python train.py --image_size=64 --embed_dim=384 --encoder_channel_attention="se" --encoder_kernel_size=5 --encoder_widths=[40, 64, 120] --text_encoder_norm_position="pre" --text_encoder_activation="swiglu" --text_encoder_mlp_ratio=2.67 --text_encoder_inner_norm=false --text_encoder_positions="rope" --residual_init="none" --warmup_steps=170
Rows from block 5 of the text encoder, named by matrix and row number. Rows with one number belong to one attention dimension. Each number is 500 + 50 x the weight over the matrix's rms, rounded and kept within 0 to 999. All counts start at 0. Numbers have three digits each.
# q: attention query (text_encoder.blocks.5.attn.q.weight, 256x256), inputs 128-191
# k: attention key (text_encoder.blocks.5.attn.k.weight, 256x256), inputs 128-191
q.193:583451530473554495566456447493503558510597405448520579378434491439517461486417531514470493482470503452423502480557545533419428516543486543438467417505534474490531534549547467569485649482502489
k.193:551408421388456565429364472539490504462437516488434487461444494439618576486530496475485540518479466552537460421396497414385593470591473497467500491515465518501526532545600495477484452481583448
q.194:484464627509457542460528520423493567441458492551492507573511488447468537458494443572525466450575423480552589587490500415488568391419423505502567515535519505701471573486514418576564535473516555
k.194:525498467455574495525458498451470504397612507447583578466431553524473501396536466429495426468503376502522455535522583555539470489493475383560494419541515465481501525483511507543436469533542390
q.195:510435428531541404661559534481497552533577504534518522464449464538486524561470536523496602567525600514490493376525458581466397554518464525435489539565462478445519535519438479513491520454426497
k.195:570584483427583564496449533530434558493488452473487523461549496561560526473441442500536486494547472562456517595581438520389568522596542547534539515462564455521518491417461578499444449523453491
q.196:377447465574438506601476517482498470431529578515570556474498485541403566521511411442454625537477534499473440508593521479473520483557542537422397431535506537515572489556512508556487500439569611
k.196:485564500460599501553463461416482465501555467587482516445482428454516482481541498486456548487475438495535481380421530560499478514478516499554469507563447539518525504457465512564538610543507586
q.197:446492430534543562510483519505551418465517440517493506469571462493494448552599495442563495562523436531528499534434547558466447526522490526540627515521515581444599501532445461520515445557469487
k.197:457541604393425440481462475438478548512486477575570460532440557577494497486506489519538596410390494484528473610418395470505579524372484496481433493512519536551576475520514531498536438574513504
q.198:439489388440498560538515569469561560417604450453509517497476566505484527521503441542484472558599486561501551487512521481458552536431487566488552531433436408467505481513526576453568438412537500
k.198:493500550364485425480480441547573485497455488532484405456496442477526509377552447529460518451418616528567522588446474460526517546477395553446453465440575398495533491602499503565529526456540441
q.199:508519481518476498454529529500390492470505538512498504416561463579503502506534491443368532597492500483484484488468566566512500516513528523437552555486546486560561449402520488462508517503511405
k.199:503534538528567542451563431496490466400465555481406471534446483494467463550436459512516392493479535488542487498598473594582516602609541515466608568513563525544465588533465529453593529511481506
q.200:439402452483497562608479519534608524472532458481535482537411505500445512491492501488498563506458576503520636455515413569458499515451547473482533435509380508448420465479525472512510532422538500
k.200:533469559484505555495511471492471634494504507464390469514548522491486490382508502484408486541513474484477502486478476394509446492505506481574494538545571429510596514435487426663566470499525537
q.201:581504423536564529517524479470439583483504484537488415447465496537429462607464497498474451520535497583567526459516540556422589502427528470599511523478545451536437465445641585374501434510430419
k.201:565518533537551487460532469541471402536530560449425507489527590584494567528433450546556473517584537483587457476460568510482427524509393568380529575506423535489457403463497482456497515455590519
q.202:515572516489523502439526507544444437503465554519451520438525493444540513500431556453480432457432468538456489511452407405480484478592475509556466486419506401458576528515536497476430447550549507
k.202:447350472489496512501532569568498490470468463432509590478518425457495496542472556440483494485566586513524535490524414409606510486570497430508461519493435560484429602524460547509592490484523568
q.203:467595474489474471455359459572442506496513541579496469613406430567494491424515449528549455530474543441469465549439522503559512511520495475498485561576473534508485585524520481509452455559484513
k.203:468485446548498427431585540555557582515601530469537484546547490537488524527424484481551555515403514552404447509564528493483503481525497506447532575464425452488430558474491525358465509458394491
q.204:503554514447535493500481578426568546559505458477448503540646485474437509425526484524493466509518560496500445484436413471548510540509625518522524338589494576479484533529453495440505483522532449
k.204:526451559407388511446460574466384530456492422513530472499501485498454563513581516446498537482475511504435506483484456492556566499518457522506483498571521482461471639546487431454462593556504527
q.205:460395557506524503480501462429475544595393524408515474558525538591481569425579508514448526473504587346518558571517482527597441440459525432459546460497431521483450508499533560461508540458501479
k.205:488572479495591468546522521487453561446534448469496516496514482468438421577509473533535591483446453495419479430578411422513401579529518589539526408512514498550529530580586471483620499494525434
q.206:545493491562542420479602461438584441466461538488532511467455509464486501575446516480475529465523479472454411472520463488469540551539408557536564483421587459444489471537479532581503460507462494
k.206:470438533596470528507514448488443428529458568496561499517412545391499530442471491502518459474586566490536525559452541555553408499478492522448417448540536542477507464543409465613461526474482578
q.207:528470574558457521446472531539434490488457527446530584586593455476475472585471495507464522544545526488460532485495422427651472485484505554585536520535422451488454517565470457454487435597527486
k.207:431457518499495444519481535598478484535458482632490465492586536380455473554495450519440558518510421447470467475569544541431372509450587422513438419456566528494430504439508496498495501490473482
q.208:492468629513525497556512531488572518602524582519527524421479473501575485493542384540541494482487495471485448505527581522528469569470453473510494593442553526519437548444437614476551462412535507
k.208:448601442432493568559589479519520500593416447519543520403465471493475600530546499465421374532532560560440561564497442507488474440510523463494485398452428451515642432429501437576478468545454532
q.209:553461490577466476455449506579488456503445476466478478544568573344513409412471445391551512532543488519512393535452517545504473468553505554460509489429550533443501418518580446504629471507471470
k.209:570527540598601537511516515503461601561560523494504486499420444437483492492451589637536523532560444483467535452562480488475477484529550560507504478469483540566504433505502442483510492400501521
q.210:575526491478470498452573547507505520515512421419520479584537445443499530602559595488483545501509434449556529456557480433442415455453571554505501466606479540494486514616540469459444511502535501
k.210:449487431426511581435364461555486543464445460473456538482531364517564585532489528404523537513515474524541467580479616433475580486509577411530501497467435403459547550536540484525474483507413432
q.211:546553505559430382447519457539561495523530535453536490526489515508530576496524548487475418559490456597469543568417464439486566564482553541464457491425492510547565537411460457502435551503590497
k.211:622579432522404543502504469526555550569336485408598403612484515551487539543500567512601528495484422550581479465364454509585535472451529484379558592527540453533543568480524451422459593498558493
q.212:364510484458460539538493444500529509483481529530591419485372550519472520523551514534460517578472538459498502482492477623573495468494490448558402558459439484573518487468524493619517501526460536
k.212:469360507619505411539707583515549474512471609528542495500481603567436467448433546542487417455515570525465451548498468479557472482519525576433547577467618519546477411495464542566503565444372535
q.213:413555553496434440558531562489471546499534456550476462527491553511549537448406470462528430498558501475480513506600417434424591487475514476477427431448442532549483470472514552430538547564541525
k.213:475479554544516459524517611436491471427543451620596496519526533531429551500493476581507468478527479491526518476454636525537402443503511430538510447536516486510535463444510578501488534479533467
q.214:545582521423518538424577455510516411505390479506551471540475474533496473531481557497596581422494432520486441575525465457492459451553491425505446496533512551453445501523573537554436459520506407
k.214:473477551564480471525464463560496457420524431544501483480626489461482468534481537430428506487498593413360552457567487481433551565482496488467446505486522481496457522448459477412499503448550453
q.215:442512483469425563526450463492590479434449470512516576504483538540483455413506573540557433532534530537541508544504550442475504531410528477545477441548567460526478449413436549514490437480429576
k.215:566551479492410487542423483502591481502526466474561408563520439464546459536496616387519551556540511441450517578534440513430544381446438520580533552531462540480474546465488457511510455551478496
q.216:470546558520455496458452570513466472574411521534503494497547458514569547466531421557555500449489520496530434508476484518565531456539539512479419466546504530469471430525439473616435544524510514
k.216:573466506575467532573604623483478414443480503505467620445542495602529439480537628573423564501428448579532544455566530596526449487410507477563536468515499506531419421568621523380536389541459503
q.217:468426538487486488505489372574509499443522559490529560471487526540469511469557503559453558483443473532487412570504500524442442501538551444308617484416511560491554471476482499526432517453457482
k.217:427453483529515503521539391442571501447532531495506556444443532509526520469592513477445521542458583435532407512463477571567577483473458520542483504586436489510524473438471531520506537535493503
q.218:525492408450470516476519522509409448531508406486443459485526575465503464492497558493423429517463503525511621434490434491439424467584466503565510506490495465484524554448580564441480553480625488
k.218:552472442489448539446466569496567456570518521392517480520510515566551482572442431520592528501568505470592514494470479504496478549545489517540455508478471611416464476548484471496437564476557538
q.219:468495504516529538468582499537481498488474544457461478501542435414475487601487537504488556518526519515480532431497489458550610575546549498595555537528519459539518495462396423457542394540429539
k.219:439464593529420503590524422489515539615441366561482509474545468480552442562570581497510486449496461415565526519491455445466520524446487526436466480416548470507598551490503570552438529561507523
q.220:589496543457636413417466593502411451517484498526508452468452453516503504575518483488532434422606455496516494516575532604557551416442454480475449522517480522512459533556509561483472512561521457
k.220:521499450549529503496427542436426549528455517530460511567480499519513440551493377539485494540506446582449550525563553522461471527497543520439440501480429579530490454461544538457497498514504477
q.221:541535444423564501541539471563563403413538486491432472526514520584541497518588543421504538389430472449549518464470522588615438498511393533512422487577536518440533504515514549467526445523491575
k.221:498548414497486559447400458398450560537555531395461539555516514486552404504547395473566472574523462508475538483396487462403620499439510553484483410605491450481452449511493550524486482507518538
q.222:491564468609505533469498374546524536500488501488440530495522483490568431486413574483569509422418532601569526515494481389449620531507501423528461624463519451551497438461383499486506519441360581
k.222:433590543539506469498607449570586402541541532491409449473504499477446389531555510463532526453552625438526479426537510408580487475460491424462627545431487532487467453568499447501519452438485513
q.223:490530520427479533501479582459459460574593487584399522533534539488559485426465418525520493453534468492578514468508653508487500509468402486482551538401569525474567587539411482545550497545493531
k.223:515490517500452424485506553530405464518548607554418504528519539481449542465520457596417467505493533538462533460490592605491444517536491499595479560452412496467440500508560501456483449539464454
q.224:528522485533532454543452460470406429498380545507438565431525526565534519604465431555457534484457476539464535455383553677424575466482494539496531514535438440568578468516534581455546530462464540
k.224:553533452489492499517473557455583475507586599494524539463480513487535507454385448463572519401491444526554545501615497499534508491487503457585540471571556389502533490439499510492602554413443466
q.225:586436562561408469541553589582580527422453531532502491503468544486555462380569436537517500525461553384496419397513567370594457367442434422530463457495503567439483488532473594570540550494511578
k.225:504477378553458559454600401474503508501422459464484511539620322527402492592531558427544468509449596535497475496461562542494583414512524523449602511513467393555519554487467575451518407556452512
q.226:380461408393566594524551429533595528608514549512429576560552444562527427578530640488483534475400548606471493483440490531450520543505510499463513529489569611528448562607506447344450458460509479
k.226:571489550509392448471491548468460553560421445533488434453405491450521543494405544475537556481490539505545482509525408396553465509642447528469482408479562590556521478573621570510569513490563458
q.227:480589409488389462460459588537510436477489512485490474644482512479568560495511557486538526628535460398481552577488510451449487512454426435523442474522543448554469490481523620505518556536585541
k.227:422450490505471440416331408488561519503470533443449606531459506564483480456516425532504529459542474580519554540508476500410477532532474458552564455484450517575520509515473393606467529484503503
q.228:494501538466458501424381440485568513506504441498516517484496396573469480540478567574461463520503391460469493506543581541529474452500555535485525570583498552520462462632544542429551494500502417
k.228:574550619525544557377474491540433524498575576432535551502607549470460548528583397503502489480518529581490499525458429511498437527379490547430537593516504541523458526467545572517534466373504535
q.229:419484514569482519503550441402536503437516577528499415479545389614488610485477430491531598571469512515515509648546516523526514509463568451463434468535450435522539636532431494465544548506498551
k.229:462475400524552513602533534443541433452564478585476391568476468414520545485531513428476504500446508490497499533443451539524359489590551553517441597486457486505437472529389493605490550480528509
q.230:547478386420594565512549499439444598463431557456392554548550453538498599438468442546501559462604492459488541523526513479382552500496491515479516469473591585519492390477540490557508492469496420
k.230:408590558474475461567489435508522454531478477510494518496612574559488479440559580492456487411453494474445381549482512580521550531519407478519517501544437598468525494460485457488366520493525458
q.231:518498596511559579464488540495518490466588555476578377486500633461465460483484482526518534437495487482487511477452543476512533492489535504496497501481545574479531429427502513509577527499504559
k.231:498432474616529430514440483462554461475442483543493480502404549513564528446539519491461503490460468571471501497450507480421503494494487462505502471566445484469600501511446472465456529470522508
q.232:536482576557394581527450567528440452458454507476502455410426568456488444506495578552432505477527571526496485520523524436503441383508583538549546518407454499489506499574551542418476499455424490
k.232:528484469467403466533536450490474550468475449553497577493487405495562444475442506447522500554497507519522551499613550483411464493540484465445391505391507537515625445502408521515437441556493485
q.233:577398496443436585483490456549335479475537523528487555504465420368573388513532483536428442449556546548532577534531458356410577448390563484536564486433524572510495515557470508442492443510449540
k.233:454496538454543435493425471478508501464489529479529516541571507549450549472512450509504575481503481472472555507481494495500475595453555396469542445571500551551456544579537533514533507578391395
q.234:554485564477508517481532488527528487533508426569493513469435528432532451535479434490490472479423455579490557535496514481548531457534528452452476488533479570403522464455471547516408579534482515
k.234:534518579517516468477475529478628524448463483508453458575539557598404473503649535538446498551545453517489550413510501472408504499473439551455477497484441523494521514525522528467559534487515523
q.235:444512460487499445450496594580482444504499463406581521520551518469511506521516485552549399495430467440444447532558531493550446482593510463497548519413413542454408461542494458522458443434485543
k.235:539492469440435494544516463539520508479448532441649468535352388461500441485441505469531494611455438633559608400490486488401563480502483532468393457469431524556561366473418545443478436508481533
q.236:403596520494488457544613563488470398605573513485543476513513534407500465583507595410477517539536490523499445541459428537537495522509418500440515496496545430482500538514516502464556534528576446
k.236:511479535542451524497523515465500489507447544462542546516408511515480512520508526558463490472554520508521499543476456548584415455521537489567482443558548541556525517461544513505513490454529484
q.237:546519420516479441489498467535514522549475551501430403538500550471469482432517445627535471489441532445553592557555415497536525483634540593512482496485468473549561494472491508510561518584463467
k.237:516542527515509597593474430530576562517451423483455497495485517435491505557457441484428479564465492558461535489532473486575592496573427500479569477479511512426480455524517443484510468498515644
q.238:501473553529460494401484478476435483475561421544485524463541416502479521476570440542404526463502516569524483539487477526443510462388425554453489426526461462475595537583546498450579518447549469
k.238:492509415569534468563365474446557488500611512566427564454537565554483544447484520399566464418420511478469388548518469396512455525405460511538608524596504452545383487503525406554531523633503531