config = dict(
    model='contrastive image-text model',
    crop_scale_min=0.7,
    encoder_weight_standardization=False,
    encoder_widths=[40, 64, 120],
    text_encoder_norm='layernorm',
    text_encoder_activation='swiglu',
    text_encoder_bias='qkv',
    text_encoder_qk_norm=True,
    lr=0.0073,
)
Rows from block 4 of the text encoder, named by matrix and row number. Rows with one number belong to one attention dimension. Each number is 50 + 10 x the weight over its row's rms, rounded and kept within 0 to 99. All counts start at 0. After the name is the row's rms in percent of the matrix's.
# v: attention value (text_encoder.blocks.4.attn.v.weight, 256x256), inputs 0-85
# proj: attention output (text_encoder.blocks.4.attn.proj.weight, 256x256, transposed), outputs 0-85
v.193 094:58 50 51 45 57 45 40 53 60 49 44 57 43 55 33 61 53 66 61 60 52 51 39 43 52 49 48 45 44 66 58 30 60 29 64 37 59 42 38 52 45 44 40 40 37 32 41 38 51 43 43 44 51 48 64 47 34 46 51 55 43 40 64 63 48 43 44 52 54 64 66 47 57 32 53 40 40 50 52 73 43 43 44 50 61 44
proj.193 102:49 58 56 48 36 56 38 60 45 55 45 68 65 35 54 41 40 47 38 45 53 62 48 63 32 48 28 45 37 40 49 36 54 53 41 56 49 63 54 46 40 47 53 29 45 41 62 62 36 50 61 47 56 39 63 48 62 58 71 55 55 55 44 50 47 46 41 34 51 54 48 36 61 39 56 76 46 52 27 43 59 62 44 60 55 63
v.194 092:51 48 52 52 38 58 61 58 54 62 41 59 61 55 58 42 38 63 61 37 74 54 50 52 39 48 47 45 74 64 50 33 36 34 57 56 40 40 25 58 45 66 49 61 22 45 51 52 54 61 61 48 43 49 60 52 64 40 45 51 53 42 55 47 47 62 57 32 30 33 49 66 55 48 42 53 59 42 68 34 47 45 53 55 55 56
proj.194 082:68 46 52 35 52 44 61 67 44 39 49 66 44 45 53 60 61 46 50 64 44 48 39 41 42 50 46 66 57 60 65 56 46 57 38 48 45 54 66 32 50 21 59 45 46 44 64 40 35 33 44 34 52 63 60 51 48 53 50 45 37 37 44 47 49 40 49 35 54 56 46 34 63 63 53 37 54 53 48 57 60 40 48 31 67 52
v.195 112:43 46 37 49 54 46 61 51 37 40 59 46 52 67 44 39 38 28 40 44 52 54 43 45 62 41 48 33 56 41 37 55 57 59 62 56 45 59 57 60 41 64 46 48 39 62 64 58 39 54 61 50 64 38 51 55 72 54 49 44 47 43 45 36 56 34 77 64 40 51 44 39 49 50 61 63 55 46 58 41 55 65 55 48 42 60
proj.195 115:47 66 62 68 63 52 45 35 48 46 45 18 35 56 45 51 34 43 46 47 47 53 48 34 49 58 47 54 41 50 51 64 38 50 50 49 43 43 58 70 52 52 46 50 52 37 47 36 50 40 33 44 38 51 54 59 40 42 51 43 53 61 50 44 57 69 60 54 58 50 69 59 39 61 27 54 51 54 78 46 54 47 39 45 50 49
v.196 099:37 51 50 63 53 71 34 58 63 64 59 48 30 47 51 40 53 73 34 62 54 59 62 49 48 63 54 39 35 55 48 57 57 45 52 39 53 59 47 31 64 54 38 44 68 53 37 64 48 42 70 33 41 69 36 44 46 45 56 55 47 57 50 39 48 48 43 45 61 39 45 57 49 25 42 31 50 47 54 65 54 49 46 70 48 53
proj.196 088:60 48 65 62 43 48 72 41 53 39 47 69 65 38 53 53 53 61 56 41 61 47 51 65 41 38 52 50 51 47 29 50 54 41 50 58 60 48 59 32 46 67 65 46 48 42 42 49 63 56 47 64 49 32 48 36 56 52 35 63 44 33 60 59 44 58 37 44 48 61 52 47 43 52 59 59 40 51 44 53 47 48 51 69 57 57
v.197 092:61 35 56 40 51 49 64 61 41 55 48 50 64 46 73 46 52 65 57 51 57 64 63 55 49 52 54 48 45 49 50 69 44 71 47 37 39 47 35 49 41 58 40 65 39 40 55 56 47 61 51 49 36 59 61 43 41 52 54 61 37 51 73 37 48 47 44 69 50 27 49 30 57 48 37 48 52 40 56 52 47 29 37 52 59 57
proj.197 087:65 47 41 45 65 50 46 55 46 40 47 60 42 54 39 40 31 36 52 46 23 39 46 51 36 43 41 72 53 56 40 56 54 47 44 56 54 44 40 51 55 60 39 39 61 41 44 55 43 25 35 45 48 45 52 48 46 48 38 48 52 50 41 64 52 56 48 36 34 65 43 68 40 52 65 60 50 72 33 65 56 54 67 48 48 39
v.198 107:48 65 39 55 34 58 44 51 45 48 48 55 54 53 53 41 63 54 49 50 51 57 32 44 54 53 63 54 60 53 52 37 53 30 68 46 39 44 40 60 49 49 64 54 59 36 59 39 31 28 50 49 61 42 57 40 45 59 55 33 53 54 66 55 53 52 75 45 64 68 49 53 58 47 46 40 39 54 50 40 49 65 33 68 48 29
proj.198 109:57 58 53 32 44 49 32 50 51 60 46 40 44 51 47 59 50 75 68 51 66 58 59 45 41 53 62 47 50 45 58 42 61 54 59 54 60 66 49 41 30 47 43 45 18 62 49 39 55 42 41 40 54 56 52 48 49 39 54 55 66 56 33 32 47 51 50 55 55 54 64 44 53 57 64 43 46 39 56 48 31 68 46 45 53 53
v.199 100:45 68 42 56 55 37 43 42 61 32 43 40 54 46 53 60 57 49 41 49 59 33 41 38 40 54 53 56 61 42 63 61 60 51 51 39 51 35 44 44 46 63 66 40 65 50 61 44 57 48 46 51 50 54 63 65 56 42 37 55 63 57 49 45 59 53 51 63 45 36 70 43 54 55 58 43 52 61 59 39 64 67 54 53 41 56
proj.199 101:60 41 56 47 45 68 58 45 53 65 43 52 40 48 49 41 42 72 68 42 48 49 56 64 53 62 55 32 52 43 75 41 51 35 52 44 42 60 57 43 42 55 60 56 37 45 54 47 49 64 58 50 79 48 49 58 52 47 45 57 53 40 42 51 48 48 48 42 55 42 52 41 33 61 44 46 55 49 63 47 35 44 47 48 57 54
v.200 104:61 58 55 62 38 57 48 40 66 59 54 54 63 50 49 76 45 50 42 56 54 48 67 44 41 51 74 77 33 49 46 71 41 51 42 64 44 37 59 43 46 47 44 59 63 46 42 46 53 55 51 48 44 47 40 49 46 47 59 52 41 49 46 50 45 44 64 46 39 41 54 55 56 52 37 44 67 69 50 59 39 51 46 54 41 46
proj.200 116:36 42 48 58 53 40 58 42 43 36 51 58 58 58 52 33 65 52 49 56 43 48 61 48 49 49 72 42 47 58 47 56 43 55 54 42 56 51 31 35 51 71 43 60 55 75 44 63 76 33 49 51 46 49 26 37 69 48 43 56 55 50 58 51 59 57 39 63 55 47 36 52 44 53 40 48 36 37 54 60 54 49 49 47 51 50